config.yaml
encoder_arch: "swin"
model: "image FSQ autoencoder"
dataset: "photos with spoken descriptions (Open Images, Localized Narratives)"
train_examples: 50862
image_size: 64
crop_scale_min: 1
horizontal_flip: true
translate: 0.06
color_jitter: 0.1
bottleneck: "fsq"
downsampling_factor: 8
encoder_norm: "layernorm"
encoder_norm_position: "pre"
encoder_activation: "swiglu"
encoder_head_dim: 32
encoder_fused_qkv: true
encoder_bias: "all"
encoder_qk_norm: false
encoder_parallel_block: false
encoder_moe: "top_k"
encoder_drop_path: 0.1
encoder_num_experts: 8
encoder_moe_every: 1
encoder_expert_mlp_ratio: 1
encoder_experts_per_token: 2
encoder_shared_expert: false
encoder_patch_size: [4, 4]
encoder_conv_stem: false
encoder_depths: [6, 6]
encoder_widths: [80, 160]
loss: "mse"
latent_channels: 4
decoder_norm: "batchnorm"
decoder_activation: "gelu"
decoder_widths: [32, 64, 64, 64]
decoder_blocks_per_level: 2
decoder_block: "sep"
decoder_attention: false
decoder_upsampling: "nearest_conv"
levels: 7
residual_init: "none"
optimizer: "nadamw"
lr: 0.0016
beta1: 0.9
beta2: 0.999
eps: 1e-08
grad_clip: 1.0
ema_decay: 0.995
steps: 3800
batch_size: 64
epochs: 4.8
lr_schedule: "constant"
warmup_steps: 110
weight_decay: 0.2
Rows from block 8 of the encoder of a small image FSQ autoencoder, named by matrix and row number. Rows with one number within an expert belong to one neuron, the router's apart. Each number is 128 + 32 x the weight over its row's rms, rounded and kept within 0 to 255. All counts start at 0. Numbers have three digits each.
Before each expert's rows are labels from the 100 images, of 14976, where the router gives the expert most weight on average: "colour at peak" is the nearest of a few named colours to the mean colour under the peak. Only what is clearly more common there than usual is listed. The data: photos with spoken descriptions (Open Images, Localized Narratives). In brackets: how many of the 100, against the usual share in percent.
# router: router (encoder.blocks.8.mlp.router.weight, 8x160), inputs 80-159
# gate: expert gate (encoder.blocks.8.mlp.gate, 8x160x160), inputs 80-159
# up: expert up (encoder.blocks.8.mlp.up, 8x160x160), inputs 80-159
# down: expert down (encoder.blocks.8.mlp.down, 8x160x160, transposed), outputs 80-159

# expert 2
colour at peak: grey (77 vs 35.1)
router.2:183096136134101142080143120083156120125120161087105146182120136177114124098114100118150132085124083152178178150071138146145107084169141096130069132115143149063127093151092176173149081137175144148142073111109136102049138078110142052082109037
gate.0:113121125103178159100119061142126129135165117114195120172125135127143097094078115118174164142166109138159156153114103142153115081149110166152169140081138126112150145154127149148140163125172107107124170123149106110181171123144063171142129161
up.0:134138084098144136058096082105106195126157096161047123114156117155165139131173110110157089092142169178166129078014133060175103100131126107177159122108121074138117123134142124140118106136169078168073119115164144058099176108125156152147113158
down.0:066179141101156108140160135121136167155146113171122101117134115143128162140150081095138120075154116103141125167159105079158118146123107178142084103159152139123100118144096138126152162190117113150070176134143109158123109126131209095193121166
gate.1:108125104095158163134119163141093146141180126194121174113142123179093124122109158125162168118150160158134111150139082180100101134120161112159123172135127102063106164145087162138123108124155081117060150127107171132078205085090094124106101116
up.1:124139149158127144124136116114113119126127100149107110111125086106128078141166179122143123131137150144105105126144157132118096147201119156207171141178147143135123096163169191147114090117075120098116156079131087137119160143132067115092101140
down.1:097105104070150130142094144117141171175112115119152128145148153143183163091095122107141249109175157182125118112141106130121120141166124174037123158107172176140128138087040107165160165138150116132103179140104156171158124138130139112109105131
gate.2:139140158188106160088096108076184140153162081146123146134143131095175107096100159166214135135144118148142137123109105144155096189209172136153134167128130121132105129116105157125106087074161088090153187143090157073144091134161200076187159091
up.2:121142108110128101137143145120168130153060111137116151112113158131093112184159133173119118126099115098088165107104146135097138102109157131138154144180090076125143147105150072152127123140131125142143118110116089140148069120156235139126081174
down.2:094145179110086077120127144112155115123180147098102091119102169125111111064073092090140189175157176147099111108090087169131140096186143151122124130158128167103134149069073169129126133167177132118144117177135115096138152124068190113131129099
gate.3:111041111120136124153089059103112191133165093131123110108136133147149148123148129154157119104119119188115125134108091104140145130144129157010117193161119147160159100122021087135131166128143130110126153152174094114141210134182051145133129151
up.3:204070113115187109132109174101110124143135093093140140123171108158120127127139135113049106116123151210095074150147146103125107136114150110043187082084132094159195127138058103148100131146119163123124133115105118161124127141125142182120067126
down.3:050102088097185121179154114133116147104137167166136122144156091171154149134097112109118100098130175217134037165164125112160145157143128139112098095214143169162150097182110109151141153178115160139026068139121098119142013141129099099135069102
gate.4:053108142148128163146133140099110159141124093132133102127108167126084105140120113162255105125112134165087159092079124124120122179140107139191107168168113039128151138137151131116128117151146125129091151097145128079141146164177151053115144127
up.4:138109140123119151179115114032072195122098140067102115095142101129149093075137149102137120166147113130158079133119127104122150139126142147089121130132107151129156084114060145104169177127141158136143129097139085080109183165127038126143176104
down.4:164124141114108123061079145119120140152072063112154152130112167133125069142101156161171198130142139064136211125114155062114141139085141174108140146032087044146127121136100123099115139101192142114183149180152108175126189105158206167153143140
gate.5:104173120101101135142150144176078133135196128185098100109144153121115098164091079090160196148111171115131146197138136140056084097042147127145098143170116112120166137099123160091080150114099115168145087107177120137102144164122095088120169107
up.5:121143109121122076133113125128177119105089124088151161109143111163064150128093131118125103086121126147181143117143093128155135118111097142045139168131154180140134131130091093159158077161167183087141131155141181119148121132173150151101133183
down.5:131157101151118104123149143177167106122090157164145147110147097115108105149107132132131037132109077132143145131120123132119128109108120114219119153182122093128113133137229102127128103125139162115172084083142143133131152125123077120106135146
gate.6:096151112111081172136145149114108134108165161120128106105159112101160149115076117100118137132122140166178059117139102132129152195156124121141124141147154151093151111134135190125176156144129154145127143125151099135105151152179050085143157093
up.6:103105118143101098145155126175100113107105167162136114108136078089155166134112073089038163112120156085162066146119114150131135132085109100126132114189128118142131126118219092136142165162153151142120085121155128162091113138132034119130125111
down.6:105116121096164173192164145156139140105198117097126107095130108131167140133082084107123201124114159157169123154102107128133145143120069135152106088156187171077158133101061125120136176162108175144138128114144088131098108138122126122136138091
gate.7:119170109102143161157116148105096120120170163091121053170167173124176075149117137087124116131174159111094155190069132179180141158144172176117145167192152104102136127150142136099126130095112082159157119121141129164111070101121177069138097166
up.7:099122100128167195111191129083104145163152119112155134113123176162135130155146167113063106162175149104078138084129085105154112146096184084105117193155090109102123164158138112109187095057155067101114087124089125063161164051121092131119137131
down.7:084168137121103121144172133120182117168144082168110180181167126151140109091177126164158116125141185099168159082118154161092113164130102135101082094185155090175146141111171164123185134111124167135108097091127096015165145145126157172124142070
gate.8:157143179145158129137093103043177178135125075121147169097127121087145103128131169157237140141130127197118115119129129099107162177206108121165113099087137139137132141123057119110144048112170129140164115133079143058180130154151132121129156113
up.8:124166140122121124090146147131145134119105092137120183128105102120102119150181144202119129095102123076084159119135146098087113101140150134132089169121090136122104124101109046147120106118124112147150112194065120138169095124089231160132150163
down.8:133148157135122130188099169140100159132146132100086084120160111137165172100119121078077111161131131177187060127155109126119172144141105159083141089109172123110174136140090112095149121160118163151176121144189117106114128139124080135117139110
gate.9:132093171152071129063173152097139131061154163114164171169091072097135156100175189151197167113131119123113117123101143107127096163178163106135134150173139137139054104138168162142118099071113129142157125105065098112127095152128119178088129179
up.9:159113143130088128137127135155130131137158216153118147128125115220141103092097124080123163090114135090087152109082115133091089113110134094070112128093090105108117157131211176133106166095147098147116119146184164110104119123141152154115114077
down.9:126152124068142143141072154125151183112136078099120129118075121136161127121149141134135252112077185140073125124167116165074126114152142111109147145134087103111145105107080106154145118106134079165088227160108105133097141151123154169125103117
gate.10:149208140149072151101161143156108143135159201124104129119147128118144128110130122107040151127151164106139164153104098161081107111155156110149069107176111116088146172094197172126070136104124113165160091104128167198125160141118094089106198128
up.10:096124160136166101132075156085143190115142080125139103151167197189105082155106118138156097144133108115121127150164153098143122118081148127025149106064150085145166106145015099107106136109156158110072145130181151111150132154095166116145089123
down.10:113131157165052120145114185128113068129160240138150124110139118095144138119150085082108143128118102082125122093091121132132130167135148130164117184178123125154117126121205177099140120145136138154114061113148119133106227146119070108135141102
gate.11:188104123140146104124189163133149196149097123148162118125155130108097116103141122136132120091137093051099145029132141119143104127113129120168164184116072095091179100132117098111117129172179067122101089130135132119123075099119160124068102124
up.11:120184159104192143147149084126195151147142150154096116056103137141096152160139135120175105163106157159140164152152112168126104143124165157106142143137133142108140110137131139115154108090151166130144156096098105089093080103127144127107138109
down.11:144088150121116174149208110152153139098187120137150133107097090181135134141121125152095112161137164117141110145123102193101206121136114114160157136129115152124063140171163107151118136110216104090142121168105104113163075141099116150119165139

# expert 0
colour at peak: black (96 vs 13.8)
router.0:155081149106084160102194114083149130140158137069140102060076072116109167127113141101123150088109101093129164141127112133127089156170136149079112159134112140134181132130127150157159097093130135106149151202108126132142155152181174142109190162
gate.12:092021158124162061114092055086092116125087118160116107113117102137190132101159113121035151141149139205158134137148114062126118077111124129118076116201101115137131116145148114113123143141111174128120089041156157149144138121063033130149134139
up.12:070104126131089111174067129114125086110172151109137163134118187188143036081114157106191147120170105167144128092125112110129129190147106119071100143107160059141152120124121170148118079104139148117154072099061130098149114107144044162147114134
down.12:101097135141142100142162171128148089105096121192133142091118078133125121160151159081098035112107074204105044118156162160119126143178149100135145139081134091136153126158154114169143175148130167132072058078122108145115083125118048147104109102
gate.13:082116176091151119180093146138126145123185095137122146115127157173118141137104161127083143108135143146141098138163150145131120138071089158101138063126135111124189119128093146147151116112158156126024143123109131117156178120121100075117099097
up.13:168150090138116120041207100167110117121090102118126108173138089080130005134156072138077125132101146097148143160111114162116137084086144118143155176124114130093113132142125126108116162112118118133201131111164130189101081099099111164148147156
down.13:075155176155089136132156074186103131172088071109131122147088072091137139106114128106164181145145126079117168135156175133130137116095163050067089120121126164106191095104108111086133151138096135133089147110082106159132216126124110138133120101
gate.14:147081152139153102192208142108111136123168055122097149115115141106106065141128091096179117126147129167109094110100099088123117152078126155125115174215115072142127145153103078144124132133140101140116087116177100130103180148153113089135145151
up.14:114105149123170144129138125148132163114110103121133133139105114153068145156103082162043108099096127104137081134183155106121138036107099133102133102156119121165188104127079097139101173136114147108168143145148138142113226114144120135114159148
down.14:120063160135126112088162113167136146102047186135155133128119134102136146134085159137105178113122124195147066140167149112125134136099142119085143028065115106119152141122103101111120091167091135114123101130122138159161060175094102157157137173
gate.15:109187167141102117007136109131117086111073121106142147122075097062159144142143134074079141099117159072141156115123143231117121106124123118134124169080132176102165129128159167126122106112131127131165211154128157162110120132132189099124148113
up.15:121075130123150120200113164156116177157156180133127124145184175191105099124117120138156116172135098195106089157120115082149145155087147152088126017133156040099120135133133100113074094128133143146082084128176125097136092109123144113158109147
down.15:087122168117177126123094128114063065208143059118052099127116153129135123158104130106143174130140120075147147179168102132142121078139177134095162130141110118114164099111115094107135129131147143095162170145116133166131143106126114084131084127
gate.16:158113047092156122111126154180166087112115118109155144105132162100149159100148042124105108104107129071132139131175161172062129139139151099132134125167150101076159111132102136077090098136109169152121103132098163141174166154110140148108106173
up.16:149184112130114154132063073095179122126137205111139147162096070123118110147172223111129126149127072116147152119100113106160159173178100104119084136110114175116129141172151143164158181072088152120163145143098161099158198133157094093153098125
down.16:133098130099155100173134086078084151185137117089116147149168117104124158148101151099133152187100107092095111171160129119126120079096131180186158099161154114103138146129176154138160140062147138143114118178055146110134123072133029149132088096
gate.17:151142076143137126187113127151102151123194203144141137109102079106154132156085091121081175076084164131168075119138117157120101127106148138112103094156102135125096204133102171119143144157124112118070190207156104138155113140152137044098143148
up.17:131104116147166089169164163143134091143172074093158134164126172139101103126163147112138103132136138210086160133162152126117041118062155110092104150108117110200156166133100110133080124119115136140121100114166137170160112112078146136126132137
down.17:122104108082163187131087079143100133185146097152136134117105175205098119152130098126141147118123109062111133180139132167087068109117149133160126119084089102082145091132187165115067117086148072123118174134118168121138144089149127123086108093
gate.18:124170159131153165124135109186096108135119173104126118173130091098134065141127107135071128166147119111121109158153160130133134075082129087191103088152091152074116120144201197111108142120088109108151063115144156173126109122097076093168131131
up.18:135164146169124194077156071129120067134091142112134133159116091107127058154149131150069114138107118108100144142113158136114113056128133080173120140161111130071136124123159145106066157098106102129151113115138159151122066122108139105163111093
down.18:138127072082158132161119179100136138053134117128140152107160176177110105148137139154125092107144173168144109128123069106160132131141096193132142121140138119132097142184081127157134109163153169125129145154161122091116000105115158132148074182
gate.19:076121136094136152132096136120123153100125126132130097200135088088085139128160134094179121131167132183148112141117181121126103113152065163135164110118154125093129161136129146050109078218136101063179134117083183140135128084171105140114121163
up.19:101135103113143148116180147163122164144168095134124111179106155144123106099129102096102140117190121172070125135114142130158124090125107183095122097148151116122129116137169091112169137132060121142163156125160136134090120227087071110099146118
down.19:156152091181127179081141110138133092117183119164164097076146119130114121092103167103069172118111113163126066136126164065116105125163195122181125111139090118170146117165096144124090113099068058125128184111174161124107156153133127091094122070
gate.20:128137062124176179142108147113131101155137114123106140095093136224105150132159138170088145085133167095109119129151147112152078150137121188103084135151081091119157091114164156189149133087147122107067176191148150128158091141169182109100123167
up.20:137148179120200106155100143142055111115127134070149105145146090113127124155094078102125095160077148139131074154120146142117130122071150093093145039120065126079148119129068136113151136131121107083134086125154088150097157213156143092145128136
down.20:182135081096144105163133147109107126211122128131128157109128104157100120104118136168161127112114133093153137131121132129083089130097158185133143104158149072079087185210178134133155093139129173123159129149095135133108164100129100184100148133
gate.21:145150165153160097184129155075153160138146100147154125111186155179116123086127146090132120133134150155153078158135190083192166144116143168168133161172108070166146115137128099146139170140143133095126118049114143132123192101107033184086112150
up.21:129057110127115053160156180137122142130226114113131097152123162130107172136128079136118127117165138207160140158118135125147147116118092157056111139120090060131151100112107092134109153111135133133140134145221121187120156099196158094148150109
down.21:175046155118148113147145141161160175099082167126150154147142127105101190148111123153161146126123157201129140086146105090122155139086108168111126118115128160147120095130097136164099108157142226123130098172092074149137110143154127180107149145
gate.22:131115114105155103114158111143116091119121149092133145131152113133156093182177155148152103125098185190118140114189166138064085145099134104090113077106122109205147126109144132128119126101128165076174118105152170149171119102109163154166119172
up.22:102142111104157100180094115098155127120180169118132137108178151143155111154083117090162138114166127164141070147155109111125105134086122064085173069093115034145095134155170141118120065138157112130175105120164160148101075090127102096125131125
down.22:149130096109093093059072128182123132105101086124124165107105149111089058141108155123142172152133106089106154178145163115176145080138110141095128158135160140143117090151122134113099149152139130102194153154159131078083137120132186205151180148
gate.23:124123114128175085099133085126125133132098085166114112160175117133151044141167153165135135135117129140111151119118154143122102079111152091185111135093116157211092187124073106109079122098096042145120155128170143088137055093135142144141128143
up.23:092094152134120183129109102140132137108088181140138162145123155217153177124123138147131144130122125100112137114183207122133111085142125095098115040135095087145112134136170119131096106093153077126037186169080163131150182097098179131115102145
down.23:100104150140053146082153045173121171147019119110138120116142089095145162100144156135117168156153130128082135140150164111117139130125115105098077139124131123117158119126134165133105138160108095127056119135126124144143102121142156157170153156

# expert 1
colour at peak: red (31 vs 0.5); orange (25 vs 0.7)
router.1:141135136110138168111116148125125114146144060087108138127075217171189093095092180146175136098156118141097113140160154132135141175113172137134117083098163177150164188132107123100115054132092057139115153142074147105198106122171117164139174118
gate.12:101129101095130083089077163163126091185133090205122142099119161165126175106116127078118137147150122140180075146123139119140090174055091093116068111185132134090101127188105097121090088115136196099098180138139117063146103122099125140143169179
up.12:115124133123147110112143174158142100120138157124094126113174112142157160117147111121125125106147117173155113188155162109111091120065150107098138048142162072111141125175182151122064088081171164184101130157145153172139028143106182139150125108
down.12:108132120128168123125158186133154097151113157151146153133111124130092111164080160140200014162111176132172151117095165139152106138068119127055150168096118105193112083087060113113058110088118122135121118153128111137142139145106101169114121201
gate.13:096121185132190142088136113100131133098115149155121069159136156165066102138155171145068154124119090113159091158132132131095154149123107149181108136127082130115169095148147091129137133088099132163061113123060168073151130167105115071120127181
up.13:128142162161079146120110184136168113185155138162158116131114116101112123106108153101146070163160144115151158124140135110144171095103134144037161098147148148131094176091148070090120089124075148113141078160108103155118169140095086145117161134
down.13:130101102126089100133070201103147121138062133199115101110163089168095121144103074162121154124181123177126152133150106165127054095095108144133114097115107099082114151106194066136144157147091131080112076050163115075156098119082117106142121111
gate.14:126121126136126104135114166137128147126110103176087126132168168122123108157153136166128126127181151138075132125150207140137050120149133114120146102146063087167034128104121081130131102146119095114089166121125129153181167118089186157143158127
up.14:158092091117147139150130047130118121105135143123117077134067164155059102128136106178186171049159178092080124121142111166135048101146176171093115154131065085198116151105085122130102107142137113176093176126159147177103125131148140129064116104
down.14:136122122147138123143146108133144159156133145156104129139143097116169113133136126129098255121159136101072077103163146094122062142139140135115147135159124080133120147096155128102105121137144126108108134158144159169105144133109118175119163084
gate.15:178120114152123115104156122113138161112053100123129123111141142090156168161092079141045146108099195101195088150119131133110135110123087126157165125087115119123117144139121026132147133199125190130107124139157099162125106139131161093121170140
up.15:116132136105153110129132181145109068109095149129125129097117115160069197163105098129157136099083163172139161155166189118121106082163129120128046122167132136143068109130175113088090124123102192130146135109162116152107174162105154123116110132
down.15:140142147133128120114131103161124135142130130078128098118087168117120170139109108150116069117120152050173189166139134093137140072095149103024161146089131160122130099058002088099104104130112116135125152154198125127137127151127185116137160128
gate.16:065149145134171118129106093112089162181128116132080093113106175179141139152178148131094170171152137121075143117108139103125081125093215124076122119129103073175130143106150096090091152126098091130062166164140122127181172098090158110150109138
up.16:132105126111125097139128145096115134156162201152143076136155123101186151105115131073077099197171120185127033147108108083127170150136112135180116151160151196147188090141193144114154160113118142115151108067144067135133183126126064088161105141
down.16:130117074087120113117114069152150137114110048100132129120114165166110094130091174169248070134131095150138152143169135100167196152128106123070113064141170150108132112141082166141141111126119129116150174144108116094150056119135137174136134132
gate.17:078095144113125085119092098161105165132095145149061165118126123117157130214091128093054109175126127193153149157087127104162100122102147137098110063100152158138183108119099143103123146167148169129161121102087088164152170171100072143151123125
up.17:123191125139105163135131122128159095132172128143121167114094150110108135144133114156179117097136134003145162115133160142121102118166062152101139156156137096107093128133112226122104141161154065163091139159119142150120114086087194098118137128
down.17:146136127120166156174074137113046078180159095168124095127173123124126095112130164092101036121154118185106125126193157102147189115130143133155069115152140141131155105137237071119128151166107164115135118103100116151129161102136073130150110145
gate.18:194157126119131164134136150112111118140166139116157087123138101077150077121114151070114104136134092128085063147155126132141139099146108097149107187131113108112142148098120229080122139115141095157192072116130178133106110144129067135140109121
up.18:082130144146099090178076164150130140111165173069136146153120117169135189029127120097151115131158121148146104133201116108102197175127104130125107157113131241121106083112175096170165162163136208108110080109115157116131148132137080120138163107
down.18:130131232191176187090167114112098128142096064153130125131130076082170166128159106103106124163159121097104185109113137161127140168123135082087152159078096115156094129126145120113081183120114118141110064100127115185134180141137133106082153052
gate.19:124195179119158163128156087055125120147137138140154122149105073109116148153159132081040121190130132112130099128099109145136143123083146098164140129209164171127201141126098085143146159161139167118117144107117114140098168145142124031153076115
up.19:177099134154142117146127140154137127150094040143127124114120111113135012128137158136149118140107129154109122133102153142148112124081139119161134169064107097104081084123116169107179121113068123171172166100129122124175102126094102223103123100
down.19:137108129119173156100121063134141141083072039125113124133110137131103068122120132162166145136147123087061184124217165153083119089138140147112094126115143127127082171102126102135119111135115108113136130108130135124154057139134197123113120128
gate.20:131131111074120158141161139159094117122086063136117089146087143167081133137158150159211154110155168113106167105126124176104076185154165142065170146120116116170118162172123148118113133131141097162109188153097134135158097099146193164096132112
up.20:107144150141186111158146137142117061091147150095123186107101150125095092137079069132148110134057131098194117163111134131118155144143088136115095112175166147106093135116150107135183112127140144129214133151142144175125142235150127104119162172
down.20:135112143110111191128152070149140119106113072084167120111124143080116081149092142130151040108111071137187117135159152110141183107154125111148158099138161143105137186109168109139129154139111148151200146106096139099110135157109113132110120129
gate.21:161148140139137155164097111088125164154110120134061151092104108164137136166089109165128123142168173086128222206150161120137107123152131091115172145138096092150137099123145194116096086071143096159085136203170147132107227105096154107129083136
up.21:126102183098154102126130164163092128095158198104128102187151110160123117092121118110180112060111116088100095160154096141160171124149153108137191150173138094161142069120095178081092125185157096145100160098111120158138158122177126183083145144
down.21:096176183120105082091137131167117211164082171094091154102103118124131166120097127120052078146156096162128124164148118136165141147138126084112108073073098123152121198060147121139162091146062191123186080131146134148082146152167106125125142149
gate.22:095153053078194110099164134150142151108210149154118125183129139150065122157076126097108143102123165124140119130151106138121123125105164111170135144147118101136108108102157106102114101125094145129082148133223142063142119179110130155161159173
up.22:158131170155077128196124122141180136144104069167165142136140160121158044146171093133118158113154055164122127088130098120167180117116148151152159108115149163095130168113152165125176095150146127119104147101134135097106114133138090169141126141
down.22:102159144124157142118073173109127128129077084162128094104105152121124137123122153111091007100142150137089084086127124179124098147139102127202098102108171117079079113164182171106170097158162116085142104128054114144110135083082139149073137117
gate.23:112151148163124143117113166151102139171063123070106138102119141092131101153189138139110225116182178104097119144098118185142097171097175116079185131163082081116050123157169078139086144123141120175116140177114129128113108102148187170175117136
up.23:150139120137095137144150145126101136110138170080166131125137130125080167143119131098248127150151119167101127109148122117123121168145072084199084108095148190150082152141123169143138099160068089137126147081079138149118114168158078135096125131
down.23:181116099124090138118168094121111160124120120137117100094124100094136118091131141109086000095140150056195120155142130088166158076147121113128120110108186113102053112066135101134145152147097107118188142088115133119150123179125148130104144156

# expert 4
colour at peak: black (53 vs 13.8)
router.4:144131055129085113078129168137064103085100135108165116146168115106122146100124083094091154076099045158140090102068115181151100122186129137100139116155153126105146113123118187107145099166082101101089072078186113082081102129100119135145099163
gate.0:171140159127187171094084118112142110092088133171080104124110142111075134084114136156136152144110161112113155097140141179100141142090168101118196144088121086175147121149129090185136095125144139139158143194124123103096080161171138190134110079
up.0:117141103103119118105198162084112099160061093175134141138090131091168104178126121099121132165112188131152132111164187195032146106110114098167115171145123148125022142120143126157083137095111154157102118156155111170119070085107167156080130108
down.0:154136123145076140080143135156087099165063118143107121090159156093145138089104125137102050101131072117145117140098122173112118145165154126201093112131105157135108154161140141140136129138149106196115136111108187125105152108158111087190194110
gate.1:100144097097085150103187133100115138111166157129130109080124063086131240123120079106118173130099144142124121123111121147144151090140133136163092156179093172101085110158172082149133169157102136156140132109082101152101240132122136092107174099
up.1:080119122119126130164080083116120171103161109128125113141108107132105156172092147168229109135126134137125210129153181085200142123165092109081121160112117064166165123095136106131124102086103094127067191193177112081172092148139216115145107135
down.1:100151197133077104133152138139139105137133239119127110146124112088125132120133171110099235112120129170145079099127083160150102134095180122133153123170148163133188091077192135114143138160138121131137108107099109092112181156129028097136137134
gate.2:146101120105064106121126082144111101146144114131088148083101137092118109133107112097225137117142142106160176126094116130100092183137062119168162152133184107137169173102154119164139091037132115129153115152138043128098131197132066112116182085
up.2:085158111107160159100140131128070089111168075134148137157154149154118086142117152096185131113132149136146108203157145208130104132163123116091101149169121082161134114134154183114168160096138088124097146099185129110156203077123027181155152145
down.2:168135105094074143077145101122122129144114165166087146125112175163108096141113134128135169136148113115162184170123211109094116087086134167080090162109148103149143103137063086105142071149085157089128174111129144153171125104135100153141154109
gate.3:122078156138085104122171146154180155160165131114122114156122126071150166123115186104152165120090099146136165119082097110137125126140126176161101117155124102154159136110139160087172095113135139090182061167182076130118167165118089148157210087
up.3:122120148116135146166174154119110104137200049105160116138144152183125083113170122130148150135167150115148102130137116179096120104107092114082121107182147140110086113123108184153070176147114124130110177115081134186099147110121114103174101100
down.3:122128133104167145131103072173121149120178073106134138120074130106125167111151104152142196149163134102122146175082172113086067125121110146134178150208115097104148168109122129097126105088135112115156124102157166120158129106094164101127127041
gate.4:144076099145153118171146138155121145122165116180118100159184200174104124152131156128159089154156146185100091124131180092137137187088179170065139137131102119165145064171084177086126105115116105119096147058135112129174149079103056104190074146
up.4:147065158074173090145058091086139133105119061130119111143122106149096132099121118139162152124129127160167089101131102131098147118131116152126141185143183202172152140109016132118170112140141163086139165154106124129125082118193047217077169142
down.4:141109131090206096168104111131082117167135126125129170079126179137170179150107141119111178112117172174123140196112099101112117069125152126091102129092136108142135145121104135085126111150121156135111183169210124185104104136071119115108097143
gate.5:108092138106117110137114146089126122121127143092135161088157148169120140116107094165198103124161124203150091098076148089130136140158123144079161081131086133133101125156057179155128061131161199104100132138144100090193062139167109154122139117
up.5:139143170105084111115161129121102071108104224185135123078092067047108083131069120061113100100123141153208149135162124186134118119136132157139095071135113157109150174103140115131110102118124131096152115120187154112067071145155142123118132137
down.5:162162158185090142113165123141104095144148148097151113136128067081152057079095106086103140093099099074133160117168137120119167152124180136195156101158087158120130106131149164139133107089055114144087095106142101134116155113119176181094142076
gate.6:127109128137081098082143093152125138110084057121132142136106151110113059131126119145148144094141137056115173151154135128115126093071119120135114134127099040148107126134173149135088117130124099121197145119138184188140072129128168179112170136
up.6:175031137125154087067126084123111142141110056128135099147110160119116094125187162148086135132117116145139168110081116119126105092077150146137162156064156135201150122082073072110113153121084091118197145129169092129136148129159149152130124147
down.6:102116141113159139230115143109125124147184190129109128120127102152191158129123138091127138134144097193135035114120117131147140197153125124111127070140136173151163075151119132147170155155162160125058104112106132134127155117133050067119089092
gate.7:151104105143171110154128070060111149139127119109131131124173127145116096090152139125182126126140129209115100109088169098134088150153136146142122158146138118146147113104077119117152091139097143144115116087062074107129183127089058153091103150
up.7:098061087125161095174086146140179128129132089155137147139158140176113203134148157070213108111154099243128115127143103124152133146100123161105129150102119143204139131182070115162127104136110151096075138047109133114138125089159100169098101128
down.7:126088123078198130154151163149138151134152085142125108115149154173092211157087140156113131069128177179123121133125142105153130152145100152070218134124086160172136111127024103120157136160137167139094187157106099144127129128126144088086097121
gate.8:095100145145108128061122094132115069097110070154093117143119073172150110108145091179202132098149160155072149148094146191099100090107094166140103154172123151096129078193159132092160139142095092114151107102116120139155139127052109124164170107
up.8:106108176152111135106093149147124180126102160168120158118125113149084134145131177168159135068092129142158160136091138138174118190126136153077153110113111088139121125123162064121147121076132156092088109115158124100116109149068139176154118079
down.8:108122181169127105147113147109118100133160142150134113105106057087148141136123173127076119156094127161116099142115120101144136157174169139112140159084156151108081134116091140119184144124134105195063071116153084186113130106156107095115164072
gate.9:113089113078081126189100098131088113143038046089097126117137170119153154100161127118180098094131113194146098086184114088154171140145147131107113146111156141166131148164087086143106091179128188090090078100069128122183130114174124195133165139
up.9:149138130108110111054120117146144134119143158141141125122156185128092101134189173130112147144162122102108150108128146131173125122099135102119083133132097097195118127121201210123073121044144072150155109141155173138182148135100124158111117193
down.9:126152120076105150189105189158118084103189144109117094095139128150161084067089118058172197100126126220117133134105084125177182142112111166116138152184165167104166108135131196133139146140141134082118106127092094130142164155175099123122102143
gate.10:155118091108164138151103143123129170144190103122110103142194160150080134114165154107183120139148128158112143117055114120066129182182137146092160255130095104168123103100071142149138142136160126144095161129093151120098139139125076112111096092
up.10:082116093110147159119106196121138052145134060116124154127150136174110094151119135130193113107125123173119198118188110111168174078136133154137117192156130111075132089142195115160138132138127155117143147117127154172144099086099163194151113159
down.10:112112176163186142144142074101132143133118157157149111133157108117142183128124120103132155117143121192132085112132137142120137174146111086139148096110126134125183128156091133145129138163131131135031112112128129112127058118107142075114121129
gate.11:161112088102114139212193077144109064154123117141104085144184101133105165113096079090131116076097147096059126166202110126139148081154093153044109154111136161115094137134189116102116091115059151112119087104127178156160177108120087146144105155
up.11:040112059184127137050150167110136120107126094060168161202135091154099130139180158147066164142180127112154087175130130152115149136105117148155112136112126101114137111155089155147131129134131116138124101093114168191144096091121140110113136065
down.11:142177125140151121154125161138147140113172071150117167183116145159093126091121115204121177100118159085147174151139154127165156130178154114078126150106187160150206158091041099136145102082104102120106136150193103144169131133119162156144116094